config.yaml
downsampling_factor: 8
encoder_activation: "gelu"
encoder_head_dim: 16
encoder_shared_expert: false
encoder_depths: [3, 3, 3]
encoder_kernel_size: 3
latent_channels: 32
decoder_activation: "silu"
decoder_blocks_per_level: 2
beta2: 0.95
eps: 1e-06
lr_schedule: "cosine"
Rows from block 6 of the encoder, named by matrix and row number. Rows with one number belong to one attention dimension. Each number is 50 + 10 x the weight over its row's rms, rounded and kept within 0 to 99. All counts start at 0. After the name is the row's rms in percent of the matrix's.
# v: attention query, key and value (stacked) (encoder.blocks.6.attn.qkv.weight, 1152x384, the v third), inputs 344-383
# proj: attention output (encoder.blocks.6.attn.proj.weight, 384x384, transposed), outputs 344-383
v.221 081:29 50 49 60 61 54 50 45 57 25 51 64 52 49 52 49 51 42 47 32 50 51 37 50 50 51 53 51 62 51 41 46 47 21 50 48 56 53 60 58
proj.221 039:59 71 48 35 47 68 45 56 43 56 31 45 54 52 57 44 80 46 42 42 57 50 45 51 57 39 40 41 54 56 49 48 42 51 28 35 53 54 53 40
v.222 081:37 38 36 51 45 42 40 46 54 48 46 41 40 60 46 39 50 51 35 52 52 56 52 68 52 38 50 51 49 50 44 67 38 42 40 42 41 64 53 57
proj.222 049:53 55 52 46 45 49 61 52 55 40 52 49 51 43 29 57 86 50 62 58 56 53 48 49 57 62 41 56 46 53 53 54 41 61 61 40 56 51 43 53
v.223 082:42 65 43 56 66 43 63 58 65 63 41 53 43 55 33 69 51 45 67 57 32 47 43 59 40 65 43 32 57 36 52 57 53 61 49 35 30 43 34 79
proj.223 034:56 59 39 51 52 55 63 46 51 31 51 38 64 39 28 61 30 61 64 40 42 48 48 59 56 35 35 68 49 55 50 43 67 55 55 38 44 43 49 50
v.224 081:50 52 49 44 45 62 45 54 27 55 54 48 58 41 55 53 57 47 42 45 61 63 39 42 44 55 43 60 52 64 44 63 55 50 60 53 47 43 70 48
proj.224 040:42 64 45 60 45 43 51 48 42 45 56 57 38 46 67 40 86 34 46 60 50 33 53 47 48 46 70 45 51 42 58 54 50 54 58 38 57 47 37 39
v.225 076:61 49 43 48 54 56 34 50 65 47 51 58 44 49 71 36 34 44 53 46 53 48 47 48 43 64 29 38 69 54 57 48 55 56 47 55 63 61 40 36
proj.225 028:53 41 47 50 53 53 57 51 40 56 56 64 53 57 47 54 55 65 49 46 54 41 52 50 55 56 49 47 49 63 45 57 54 31 56 55 44 50 76 44
v.226 079:52 59 46 57 52 60 61 40 65 51 35 42 50 35 48 68 49 45 32 32 33 35 45 54 39 46 46 38 44 49 56 55 55 68 51 44 49 42 54 53
proj.226 033:46 49 45 45 52 53 61 60 62 47 53 41 51 28 19 61 67 64 62 48 69 59 59 64 55 58 38 47 51 54 38 53 55 53 74 49 55 47 54 51
v.227 081:72 63 56 51 38 42 43 67 37 61 51 43 55 36 61 50 35 44 50 34 57 39 50 61 53 53 75 43 48 33 53 46 41 43 52 39 51 38 38 60
proj.227 039:46 25 50 48 56 52 50 50 53 50 39 36 44 50 34 64 47 62 53 45 52 69 50 50 53 41 33 48 63 46 48 48 55 45 60 51 41 55 54 56
v.228 082:48 53 48 43 53 55 66 60 52 63 68 53 54 52 41 40 42 30 41 58 50 50 56 50 44 53 34 39 57 37 68 70 47 49 44 57 47 46 28 31
proj.228 040:41 42 55 47 54 58 49 45 49 41 40 32 54 40 23 66 39 66 52 54 32 58 51 50 47 48 49 55 47 58 44 51 43 60 52 49 43 51 60 49
v.229 079:33 59 37 67 49 44 57 32 44 64 53 71 49 48 50 51 48 77 60 62 54 48 60 51 59 51 62 59 65 36 48 49 57 58 48 58 61 50 34 63
proj.229 033:37 55 49 48 65 61 48 41 41 43 43 55 71 58 54 46 43 35 47 61 41 62 49 51 61 42 49 44 44 49 59 43 24 45 49 40 58 58 46 46
v.230 079:55 57 46 42 60 65 48 49 53 53 43 58 61 38 41 50 56 21 47 61 59 44 30 72 51 45 46 65 58 66 53 38 70 53 57 53 58 43 42 43
proj.230 033:60 63 48 50 38 40 59 60 56 40 64 27 64 41 36 63 29 86 52 45 86 47 42 54 59 42 53 51 56 53 52 56 58 50 58 45 43 50 43 64
v.231 081:63 50 33 40 28 36 48 43 50 53 43 46 33 72 66 50 48 45 53 28 26 42 36 47 48 64 45 49 53 22 51 55 38 58 31 61 30 70 51 61
proj.231 048:56 72 50 57 52 66 49 43 67 54 61 68 63 54 51 37 32 53 52 37 45 53 55 56 66 53 44 51 34 43 62 44 52 46 41 53 47 44 57 59
v.232 079:33 52 44 60 54 42 55 41 58 54 40 38 47 58 41 71 58 40 40 36 56 63 63 44 50 49 50 58 67 55 48 48 48 53 64 50 45 62 59 53
proj.232 050:56 65 45 43 55 76 58 49 61 41 57 45 55 47 41 44 74 52 49 48 54 53 42 61 64 56 45 42 36 54 59 54 38 53 50 40 65 48 49 69
v.233 080:50 53 37 34 51 46 52 51 63 51 47 44 57 38 48 56 38 33 45 58 41 48 46 26 47 56 55 52 45 50 50 54 53 49 46 59 39 40 34 44
proj.233 050:62 56 46 40 53 60 54 59 57 35 42 43 47 42 47 43 79 58 51 38 56 52 43 58 58 60 37 45 55 58 42 60 46 55 44 39 59 57 51 65
v.234 074:59 34 46 39 45 57 49 58 61 55 52 46 44 79 37 67 48 42 67 60 54 40 21 56 34 37 59 48 46 44 46 42 50 44 58 66 62 49 40 30
proj.234 039:51 55 47 48 56 78 55 52 52 63 58 42 39 25 48 46 64 47 39 22 48 46 41 50 66 64 48 51 41 47 56 51 68 49 45 41 51 46 50 48
v.235 081:48 37 55 51 46 64 41 43 46 52 65 30 47 48 48 48 77 74 51 43 54 59 53 50 66 41 38 58 51 54 53 61 44 28 43 37 59 32 54 31
proj.235 043:54 49 52 63 59 62 48 44 52 73 68 61 42 52 66 42 05 49 29 44 45 38 51 49 44 52 59 45 44 35 57 51 52 41 51 65 53 42 44 53
v.236 077:44 57 41 53 51 37 65 63 44 27 46 50 50 52 39 28 55 46 47 75 35 39 43 64 47 52 43 52 58 33 73 51 53 57 57 64 71 58 39 43
proj.236 033:47 39 51 44 56 49 41 36 48 45 51 43 49 40 54 73 50 70 60 36 63 60 50 62 43 43 70 45 43 55 44 57 42 44 63 60 59 54 49 55
v.237 073:51 67 46 56 53 39 38 62 61 65 52 66 61 44 61 40 57 47 39 34 48 59 49 51 55 76 41 63 43 56 45 54 50 40 45 49 49 53 63 47
proj.237 031:57 73 48 47 52 52 45 41 53 54 53 50 51 50 62 53 62 63 46 46 68 39 38 58 42 56 77 49 60 49 53 51 41 53 48 46 60 50 39 69
v.238 080:55 57 49 56 38 45 49 52 48 52 54 33 51 54 57 36 55 42 47 33 38 39 60 53 60 45 53 60 37 55 57 56 38 46 53 61 45 36 58 51
proj.238 031:37 41 51 49 57 63 52 65 26 37 41 71 34 41 46 41 55 44 51 43 61 64 44 44 48 49 73 64 32 39 46 49 66 49 57 46 43 54 40 23
v.239 084:52 53 43 61 42 35 58 54 60 69 54 46 66 61 55 55 46 50 50 53 55 61 48 22 49 64 51 50 33 65 58 44 59 31 36 47 62 48 55 47
proj.239 038:44 42 58 50 67 72 49 54 58 57 43 45 28 69 63 47 39 45 40 32 35 63 45 44 38 54 45 62 53 51 43 48 59 44 45 59 46 43 45 51
v.240 078:49 45 57 38 51 51 44 26 76 53 18 55 68 39 44 35 40 49 44 31 42 54 58 38 37 68 40 44 42 51 41 31 45 52 46 46 44 40 67 51
proj.240 036:41 33 56 52 52 35 52 64 36 35 49 43 50 12 54 68 34 56 50 36 57 49 50 54 56 41 37 57 50 51 42 59 44 50 56 51 45 48 42 42
v.241 076:34 47 47 55 56 47 39 57 43 52 52 69 54 49 43 62 41 37 50 44 45 36 65 67 43 34 63 41 65 44 53 48 38 42 53 48 37 38 54 59
proj.241 045:49 61 53 52 43 33 52 53 46 58 56 77 46 70 70 41 27 45 48 46 44 47 45 46 33 50 71 48 41 49 48 50 54 48 46 54 55 48 34 48
v.242 076:67 63 45 40 38 61 55 57 54 36 35 55 62 57 48 48 34 41 44 58 67 58 44 59 63 56 60 80 65 51 54 51 50 48 42 67 53 52 61 28
proj.242 034:24 40 57 45 54 51 49 47 46 47 41 47 41 45 38 65 55 60 48 54 32 65 43 53 37 38 56 49 46 41 50 50 43 45 55 49 58 50 45 59
v.243 078:49 40 46 50 52 49 42 55 56 57 52 29 52 48 61 58 51 43 51 50 40 53 49 48 56 39 57 50 76 43 55 42 73 60 43 59 32 66 63 41
proj.243 041:43 51 48 57 46 60 59 58 55 66 56 57 50 47 54 47 45 39 48 40 46 29 57 47 52 56 39 49 48 40 58 45 72 35 53 50 45 41 49 49
v.244 079:59 39 50 49 69 53 52 58 33 48 45 60 46 51 52 37 39 63 43 46 38 55 61 51 59 50 62 32 37 67 49 51 47 37 52 42 59 43 82 57
proj.244 037:55 52 53 56 52 31 42 52 51 62 51 62 56 74 49 37 14 46 57 71 38 46 62 48 44 40 58 63 57 46 53 39 74 44 53 76 40 51 55 45
v.245 086:59 54 66 46 69 34 46 39 40 65 54 46 58 49 64 54 54 61 60 59 45 79 55 37 58 44 48 57 54 41 61 64 45 36 55 57 44 54 36 63
proj.245 050:40 43 51 50 41 30 45 53 46 42 47 45 51 58 54 58 14 69 51 70 64 60 49 51 40 41 75 52 46 44 48 45 40 51 65 63 61 55 46 52
v.246 081:41 49 56 50 38 48 51 32 53 70 47 45 65 26 17 48 55 38 52 53 44 43 40 37 57 43 50 66 40 74 50 52 46 54 44 49 49 59 38 57
proj.246 038:73 58 51 52 48 40 46 49 54 35 38 47 41 25 42 68 94 49 59 71 57 44 53 49 59 48 44 52 53 56 49 48 46 49 58 39 51 51 49 57
v.247 077:66 43 66 64 56 60 48 62 57 34 51 48 69 37 50 57 46 49 67 48 63 60 32 63 48 52 53 36 34 52 40 71 58 65 34 27 48 58 35 44
proj.247 034:41 56 57 49 42 42 44 51 42 67 47 49 37 61 59 51 22 59 40 63 51 46 53 38 28 29 70 45 65 48 55 47 47 50 45 61 44 51 48 49
v.248 082:48 53 49 33 33 48 41 52 36 58 57 60 31 61 59 64 44 69 65 57 53 51 45 46 36 45 43 41 24 43 41 53 40 31 40 62 62 67 36 33
proj.248 031:54 46 51 46 59 85 49 52 51 50 52 50 55 48 56 54 49 31 39 35 68 47 43 55 64 64 48 59 71 60 54 54 51 49 55 50 50 41 50 52
v.249 080:33 39 44 32 40 56 50 52 50 38 38 21 45 45 44 36 59 40 45 63 56 41 53 46 56 44 28 46 61 42 74 62 41 56 74 53 47 35 49 69
proj.249 039:39 59 53 51 44 65 65 59 34 20 51 23 47 36 44 62 78 40 43 47 85 48 28 46 60 48 45 43 53 54 49 51 41 48 65 30 51 45 31 52
v.250 078:56 49 54 50 52 36 49 27 57 63 60 38 58 50 53 60 51 57 46 51 60 45 42 66 49 42 38 49 54 52 58 72 53 44 56 44 68 52 59 40
proj.250 026:73 50 46 48 39 31 33 59 46 49 61 42 57 47 47 40 33 64 52 80 55 52 56 39 50 53 68 55 40 51 59 42 47 49 50 58 36 61 60 34
v.251 081:30 55 40 51 61 28 52 52 57 55 61 37 61 58 76 52 54 33 51 46 29 50 64 47 39 46 72 50 55 40 52 54 61 57 69 25 44 37 36 60
proj.251 039:39 46 61 42 49 31 53 51 44 36 49 49 49 47 41 54 35 60 58 62 59 51 58 60 37 50 58 52 51 46 42 39 22 49 59 45 60 52 40 49
v.252 082:20 52 50 38 33 41 59 46 46 50 30 36 33 52 53 43 66 45 53 49 45 30 37 38 38 63 52 47 58 56 51 35 56 32 64 38 60 66 46 49
proj.252 037:67 73 51 55 44 40 48 44 59 65 68 58 57 54 55 33 23 49 46 54 56 41 53 52 63 46 58 47 58 49 57 50 51 51 38 59 52 50 41 58
v.253 079:50 64 57 45 46 48 57 45 34 70 50 51 61 34 46 50 37 45 58 56 45 50 50 54 60 51 42 66 66 61 48 70 46 43 47 62 45 38 65 42
proj.253 028:64 53 44 47 50 53 57 51 44 61 57 46 35 93 48 41 56 69 42 61 53 65 49 39 55 49 46 45 31 50 55 59 54 55 45 49 41 62 48 39
v.254 081:56 46 54 47 59 52 50 53 57 61 51 50 39 49 49 46 43 52 44 54 44 28 75 34 60 53 55 50 42 26 37 49 30 43 30 27 40 54 61 47
proj.254 034:64 57 57 60 46 45 33 52 66 54 67 61 51 56 67 41 13 65 35 37 40 51 62 61 33 40 42 49 64 44 52 43 54 53 30 64 50 47 52 58
v.255 082:45 63 45 60 51 29 56 53 50 60 37 60 68 54 55 53 56 46 56 48 53 71 37 59 64 44 45 47 34 53 44 47 51 44 44 52 46 53 53 32
proj.255 040:67 35 38 53 54 34 47 45 59 56 59 65 55 61 51 56 29 64 66 49 31 35 72 48 41 50 45 63 47 49 53 52 63 61 42 61 38 59 64 39
v.256 080:60 44 46 67 34 52 54 55 35 34 55 46 48 59 57 55 49 45 51 62 38 37 32 44 53 28 47 61 65 54 48 45 48 41 57 72 26 56 45 50
proj.256 024:39 70 41 64 55 60 62 50 58 61 59 43 56 43 35 56 71 45 48 82 72 52 45 48 63 39 58 21 40 49 72 54 43 34 51 37 49 52 37 54
v.257 079:59 34 62 61 45 45 62 49 48 58 37 51 41 56 58 46 43 62 58 61 69 43 48 51 25 39 67 47 49 41 45 36 47 49 54 38 52 47 49 56
proj.257 037:34 85 50 51 50 57 49 52 51 58 65 43 68 47 48 42 24 30 38 50 34 44 44 42 48 53 49 43 56 45 62 46 61 40 41 45 44 44 40 51
v.258 083:45 48 48 34 52 39 62 51 54 62 50 54 77 49 34 61 46 53 34 49 37 43 58 48 52 57 57 47 31 65 49 48 55 45 56 51 58 55 51 37
proj.258 030:48 56 47 38 43 66 65 45 59 67 49 48 51 43 37 53 47 52 44 21 53 45 50 50 63 38 46 42 66 50 51 60 60 54 47 51 48 45 47 54