{"model": "image denoising autoencoder", "dataset": "photos of arthropod specimens (BIOSCAN-5M)", "train_examples": 195000, "image_size": 48, "crop_scale_min": 0.5, "horizontal_flip": true, "bottleneck": "denoising", "downsampling_factor": 8, "encoder_arch": "caformer", "encoder_norm": "layernorm", "encoder_norm_position": "pre", "encoder_activation": "gelu", "encoder_mlp_ratio": 4, "encoder_head_dim": 16, "encoder_fused_qkv": true, "encoder_qk_norm": false, "encoder_parallel_block": false, "encoder_inner_norm": false, "encoder_moe": "top_k", "encoder_num_experts": 8, "encoder_moe_every": 2, "encoder_expert_mlp_ratio": 0.5, "encoder_experts_per_token": 2, "encoder_shared_expert": false, "encoder_patch_size": [2, 2], "encoder_depths": [3, 3, 3], "encoder_widths": [96, 192, 384], "encoder_kernel_size": 3, "loss": "l1", "latent_channels": 32, "decoder_norm": "groupnorm", "decoder_activation": "silu", "decoder_weight_standardization": true, "decoder_widths": [48, 96, 192, 192], "decoder_blocks_per_level": 2, "decoder_block": "basic", "decoder_dropout": 0.05, "decoder_attention": true, "decoder_upsampling": "nearest_conv", "residual_init": "zero_last", "optimizer": "adamw", "lr": 0.001, "beta1": 0.85, "beta2": 0.95, "eps": 1e-06, "grad_clip": 1.0, "steps": 14000, "batch_size": 128, "epochs": 9.2, "lr_schedule": "cosine", "final_lr_fraction": 0.05, "warmup_steps": 420, "weight_decay": 0.2}
Rows from block 4 of the decoder, named by matrix and row number. Rows with one number belong to one channel. Each number is 50 + 10 x the weight over its row's rms, rounded and kept within 0 to 99. All counts start at 0. After the name is the row's rms in percent of the matrix's.
# convs0: first 3x3 conv (decoder.decb.0.1.convs.0.weight, 192x192x3x3, standardized in use), inputs 120-131, a 3x3 kernel for each
# convs1: second 3x3 conv (decoder.decb.0.1.convs.1.weight, 192x192x3x3, standardized in use, transposed), outputs 120-131, a 3x3 kernel for each
convs0.154 106:52 53 63 22 40 32 35 52 39 48 58 50 53 84 57 67 61 48 48 57 66 40 66 50 53 53 51 65 64 50 39 44 36 46 47 50 47 61 55 53 59 45 51 57 42 53 53 51 56 46 53 55 43 62 48 49 46 48 47 47 51 51 41 48 60 52 56 56 49 42 62 61 51 55 51 60 52 47 58 53 50 49 58 45 59 51 48 56 51 53 56 44 49 41 50 50 40 54 49 62 66 61 28 42 42 57 44 50
convs0.155 094:51 58 46 56 38 51 61 47 61 45 47 48 59 39 57 74 28 39 56 53 55 48 47 42 66 56 54 57 48 47 49 57 44 35 50 68 44 52 53 49 63 48 54 43 54 41 42 51 55 48 56 65 57 59 48 48 45 44 42 44 42 43 54 64 49 49 40 65 38 52 27 62 44 53 52 49 56 59 41 48 45 54 68 51 50 52 50 45 39 57 56 48 55 51 47 63 45 54 56 33 58 45 64 56 57 30 65 58
convs0.156 097:36 54 63 42 45 48 58 52 45 51 47 74 42 54 68 40 33 52 54 62 48 44 52 34 57 55 41 44 47 61 37 41 33 64 49 57 61 36 57 51 52 57 42 51 32 43 53 39 49 51 46 62 53 60 57 56 52 43 56 65 46 41 57 55 49 36 37 36 42 41 39 38 46 53 40 49 55 59 50 45 44 43 48 47 47 53 53 40 39 41 51 55 51 54 59 29 52 46 45 50 54 46 59 51 56 43 58 56
convs0.157 102:54 55 61 31 38 71 43 62 65 54 47 65 50 61 52 40 46 59 57 52 61 33 49 59 37 34 31 54 48 61 14 53 58 54 53 48 47 40 54 67 66 41 52 45 60 45 49 51 46 66 42 50 51 44 55 58 49 62 59 45 68 64 38 51 53 47 66 62 45 54 47 48 39 44 50 34 32 44 41 45 51 44 46 49 44 52 47 36 50 51 54 74 40 47 53 12 54 45 00 47 68 52 31 29 38 39 54 57
convs0.158 111:57 26 53 46 60 41 45 55 38 49 56 56 58 54 85 48 52 71 47 58 69 28 51 48 51 24 55 47 62 53 53 42 46 53 37 33 43 26 64 41 99 07 56 18 63 47 61 47 67 64 35 56 45 58 45 40 45 37 59 47 59 57 57 50 60 50 62 33 48 47 56 48 48 59 51 41 69 60 39 58 49 52 47 47 53 51 59 55 60 49 58 63 69 51 46 37 55 53 02 35 44 58 49 56 30 64 36 44
convs0.159 101:53 60 48 65 53 46 61 48 47 53 48 38 35 52 25 56 45 00 42 50 77 48 61 67 64 65 60 53 57 48 24 35 57 53 61 43 39 49 58 40 35 76 48 48 39 35 26 55 37 37 66 52 60 49 45 52 46 48 42 53 60 61 51 57 49 47 37 55 69 48 59 46 38 44 53 42 44 47 51 51 46 45 47 51 44 46 55 63 58 54 44 63 59 43 47 44 37 53 56 61 83 64 53 58 51 51 45 47
convs0.160 105:43 50 61 56 51 37 33 66 57 48 51 44 41 35 66 39 41 50 49 45 62 45 35 46 63 56 63 46 47 62 66 55 44 09 30 50 47 51 57 45 47 79 53 35 70 32 55 46 62 56 55 68 40 67 48 52 42 36 45 66 46 48 46 54 49 34 43 51 60 45 52 51 50 47 43 54 54 58 45 51 49 60 51 51 50 63 47 51 53 54 61 48 55 63 48 42 27 39 66 59 47 57 41 54 50 31 58 56
convs0.161 096:61 43 59 55 45 71 58 61 44 56 73 26 62 41 65 42 58 48 50 60 45 42 62 65 49 57 82 55 69 70 64 40 53 62 56 63 54 47 57 35 63 61 64 68 43 65 42 56 70 59 64 74 56 58 49 60 39 54 48 43 48 51 43 62 65 44 65 60 60 58 57 45 60 57 61 53 65 46 55 46 56 56 55 52 60 49 59 54 65 59 48 70 38 51 57 38 52 50 47 41 42 58 49 53 62 44 54 53
convs0.162 091:53 35 39 48 41 37 52 49 43 55 51 58 56 56 43 61 56 57 41 47 52 31 60 67 36 71 62 55 41 56 63 55 57 51 34 41 44 39 41 48 56 49 48 36 54 40 60 35 40 53 38 38 50 49 59 56 54 61 54 48 45 57 57 56 65 54 53 46 57 48 51 39 47 57 44 52 48 41 42 59 53 54 53 43 53 52 48 42 49 40 46 40 42 52 61 54 44 46 38 45 22 36 59 32 41 59 39 49
convs0.163 094:68 60 39 43 54 54 54 58 34 43 63 79 52 51 53 55 49 44 47 43 49 39 35 48 33 23 49 53 41 32 35 29 47 46 46 53 39 54 53 49 42 42 55 37 51 48 51 60 48 48 63 41 48 53 47 54 51 52 52 47 56 57 56 53 60 63 50 55 60 51 66 58 58 63 36 56 57 36 52 63 41 49 41 30 48 40 30 53 39 35 58 51 57 46 54 42 64 57 36 56 69 56 34 56 57 55 73 61
convs0.164 097:38 51 52 32 60 56 42 66 72 46 49 53 39 55 51 55 51 52 46 56 47 39 61 47 44 48 50 48 53 62 57 51 40 45 48 48 52 61 55 43 59 60 52 58 50 51 46 48 53 46 60 46 50 57 44 51 47 42 46 56 45 54 50 46 51 46 53 60 52 27 54 43 46 45 48 55 43 50 60 49 49 47 51 47 53 45 45 50 50 48 56 56 54 50 55 49 49 55 56 54 54 63 28 24 30 40 32 44
convs0.165 096:58 54 70 42 29 39 59 37 42 63 47 42 60 36 27 49 34 42 49 39 49 51 45 51 41 61 44 62 55 47 59 54 34 34 52 38 45 39 44 51 47 28 58 48 42 53 55 59 45 55 51 66 48 39 42 38 49 52 52 58 42 62 72 61 60 56 76 88 57 56 51 49 50 38 51 46 43 62 57 48 60 44 44 50 46 54 50 57 52 47 42 50 49 70 39 55 55 49 55 36 69 48 43 46 44 49 76 47
convs0.166 094:40 63 64 58 43 48 52 78 62 57 39 55 53 50 51 57 41 37 50 52 37 41 39 53 50 42 47 49 63 66 55 24 33 39 54 56 62 57 60 40 60 52 57 43 44 54 42 41 42 61 53 50 65 47 45 56 49 59 56 54 44 49 49 50 50 39 49 48 44 52 41 39 49 60 51 58 64 58 48 45 39 42 53 42 53 55 51 50 49 58 48 46 42 53 48 45 53 53 53 38 50 47 58 54 48 60 37 62
convs0.167 081:53 50 51 49 50 39 62 39 52 69 65 55 55 58 56 56 50 45 41 36 67 38 62 51 53 54 65 41 40 48 46 42 42 37 34 44 50 38 48 45 40 49 60 49 34 53 53 45 39 62 44 44 59 54 46 54 44 53 57 56 54 52 48 42 49 62 52 59 50 36 49 55 59 64 46 47 45 46 57 49 49 42 43 49 49 50 48 40 50 39 41 56 52 51 56 40 42 49 52 52 59 46 41 58 47 56 47 51
convs1.154 097:45 48 55 61 30 63 52 56 44 51 49 48 38 73 47 57 46 50 45 50 51 52 66 52 45 60 47 51 63 43 54 38 71 51 49 60 44 55 42 42 39 34 57 53 57 44 57 50 49 50 44 56 45 49 50 46 47 54 54 50 55 54 51 49 53 44 41 49 41 53 49 42 45 49 51 51 55 47 54 48 49 50 50 51 45 52 49 52 56 51 49 48 49 52 34 59 38 56 38 56 49 65 62 37 66 40 53 40
convs1.155 095:64 46 62 47 75 43 19 50 55 51 50 52 61 52 55 45 52 41 42 60 36 42 29 44 47 83 58 63 51 49 38 68 47 43 60 45 42 40 47 49 57 59 47 55 47 55 47 42 52 64 40 43 41 45 44 49 47 50 51 55 55 44 52 42 45 56 54 45 44 29 49 48 48 44 46 54 50 50 46 47 48 54 48 51 54 45 50 51 50 49 54 60 49 52 66 44 44 26 45 44 47 52 59 51 47 47 52 56
convs1.156 094:41 39 64 57 56 51 51 68 46 55 49 43 57 48 25 60 40 33 51 49 38 46 53 57 53 60 54 57 47 39 62 53 34 72 61 45 46 41 49 61 27 40 29 28 48 61 54 48 59 45 56 63 60 47 50 55 49 50 45 54 47 50 47 66 60 61 52 53 53 49 49 40 50 50 50 47 50 50 49 48 49 51 54 49 44 51 47 58 47 47 76 64 33 66 58 33 55 57 45 63 46 55 58 44 58 53 50 56
convs1.157 095:46 49 56 47 53 86 39 53 26 63 62 61 61 64 55 53 60 52 53 62 41 57 43 46 36 57 52 48 53 60 47 34 34 63 44 39 52 36 43 39 60 28 49 59 52 58 59 57 50 64 63 57 49 61 42 48 51 52 50 46 52 41 50 49 55 63 52 49 59 49 28 31 48 50 54 52 56 47 44 46 53 53 51 47 53 53 50 50 51 44 55 45 55 46 51 45 50 37 31 36 41 28 45 60 38 47 31 32
convs1.158 113:42 46 64 50 82 37 57 36 61 56 40 55 53 54 46 42 54 62 39 59 57 71 48 49 68 71 49 37 39 49 46 15 49 41 41 52 41 57 43 61 18 58 42 62 52 39 54 40 48 49 51 55 44 49 49 48 50 55 46 55 49 49 45 46 54 49 55 29 50 49 40 49 49 47 53 49 48 51 50 49 53 51 49 49 52 54 47 48 50 51 43 75 42 61 42 56 68 41 39 76 32 45 37 42 57 50 43 50
convs1.159 097:50 62 39 46 60 49 46 60 70 24 44 66 32 57 73 35 49 63 69 64 57 52 42 43 67 53 38 61 38 34 56 60 39 60 70 44 39 39 47 75 57 43 38 48 45 57 51 46 53 47 41 40 55 44 54 46 51 57 55 49 44 46 48 45 28 30 43 47 48 44 46 52 43 54 50 50 53 56 54 47 48 50 50 49 52 45 49 48 46 56 35 44 58 40 21 55 61 55 54 57 60 51 46 54 54 64 44 67
convs1.160 101:52 82 58 60 43 31 44 42 49 60 54 62 53 45 43 58 45 43 50 67 41 49 33 43 43 38 45 64 57 44 39 62 52 52 54 49 46 45 50 35 24 53 40 48 42 62 54 58 60 63 56 60 63 62 47 47 58 52 48 49 47 49 50 43 29 51 37 51 45 51 47 49 44 49 47 46 55 53 48 52 50 49 53 50 51 54 54 48 46 51 79 70 54 60 50 57 52 53 52 54 45 61 88 51 41 59 33 42
convs1.161 095:43 39 40 55 43 64 29 50 53 61 51 44 48 86 47 45 47 52 65 55 31 59 14 66 53 77 46 34 43 55 42 53 63 36 51 46 39 49 48 44 61 32 41 51 42 42 59 42 50 64 39 45 46 47 49 53 49 50 47 53 54 49 50 36 41 53 41 29 47 54 34 54 49 44 50 52 49 53 54 48 50 47 54 52 54 54 53 49 50 53 48 67 51 63 79 53 57 64 38 53 48 42 36 34 33 52 47 48
convs1.162 089:41 42 50 49 50 59 28 38 50 58 57 57 50 50 55 46 54 60 59 28 53 56 32 51 65 42 39 57 50 47 64 63 53 51 50 49 58 26 47 64 23 58 57 79 61 43 49 44 48 56 47 48 56 54 52 59 46 48 43 52 50 52 47 56 63 53 42 44 27 60 49 47 52 53 54 43 53 46 52 54 48 52 44 50 53 51 48 46 51 50 57 58 65 57 27 57 43 37 59 52 43 47 37 51 37 50 72 60
convs1.163 085:39 60 44 69 60 65 60 48 51 67 51 64 60 49 57 69 47 54 34 49 37 50 46 48 36 44 37 57 55 37 64 51 45 53 51 57 46 44 40 41 30 42 46 39 51 62 54 53 59 54 53 53 60 42 51 50 50 51 48 50 47 57 49 52 47 44 32 35 47 38 35 55 52 54 51 47 46 50 47 47 53 50 41 52 53 48 52 50 42 56 57 49 40 64 59 50 43 39 31 50 53 36 51 49 54 55 40 34
convs1.164 095:61 46 60 56 45 62 52 50 51 51 50 51 45 69 35 49 39 44 54 46 35 53 60 28 53 64 38 42 53 46 59 42 72 43 44 52 59 50 52 55 60 58 54 43 58 52 55 48 50 57 46 46 55 45 55 50 45 48 51 48 54 50 49 52 53 63 51 57 61 44 55 45 50 47 51 47 52 47 49 50 48 47 55 47 45 50 54 51 45 57 47 53 51 53 49 65 51 51 46 38 25 53 59 19 62 37 51 43
convs1.165 095:42 35 55 51 64 66 29 47 41 44 59 52 50 48 56 53 64 58 42 70 57 39 64 57 57 37 57 61 54 41 49 58 42 53 39 46 53 38 41 61 56 71 45 29 44 42 53 51 57 49 46 46 49 51 51 46 48 55 48 50 49 52 47 66 38 45 52 27 25 53 69 52 43 48 50 54 49 55 50 44 49 52 52 51 51 51 50 49 49 50 64 56 43 54 37 50 57 51 44 58 52 61 47 58 67 40 62 63
convs1.166 093:43 49 33 61 51 49 65 42 53 50 55 56 56 53 50 48 34 46 47 37 45 33 23 27 43 64 50 55 38 55 43 60 65 44 31 57 52 37 41 62 26 48 56 54 40 41 54 44 52 64 54 48 39 48 52 49 48 53 51 48 50 52 50 40 45 48 56 58 44 45 38 46 52 49 52 52 54 50 56 48 43 50 48 49 46 49 49 53 50 49 70 71 48 35 55 53 54 64 57 46 51 45 46 48 57 55 65 58
convs1.167 078:53 61 52 37 50 66 59 61 54 48 51 54 54 60 55 54 70 59 53 42 61 44 55 48 40 41 43 32 50 38 51 46 48 51 53 50 47 57 66 65 39 52 62 61 49 51 53 50 55 44 38 52 44 40 46 54 45 55 49 47 53 52 54 44 37 41 36 46 37 52 50 56 51 52 41 47 50 56 57 55 52 47 52 46 50 47 53 61 56 55 48 55 45 36 46 40 51 49 35 59 52 44 50 66 41 61 48 49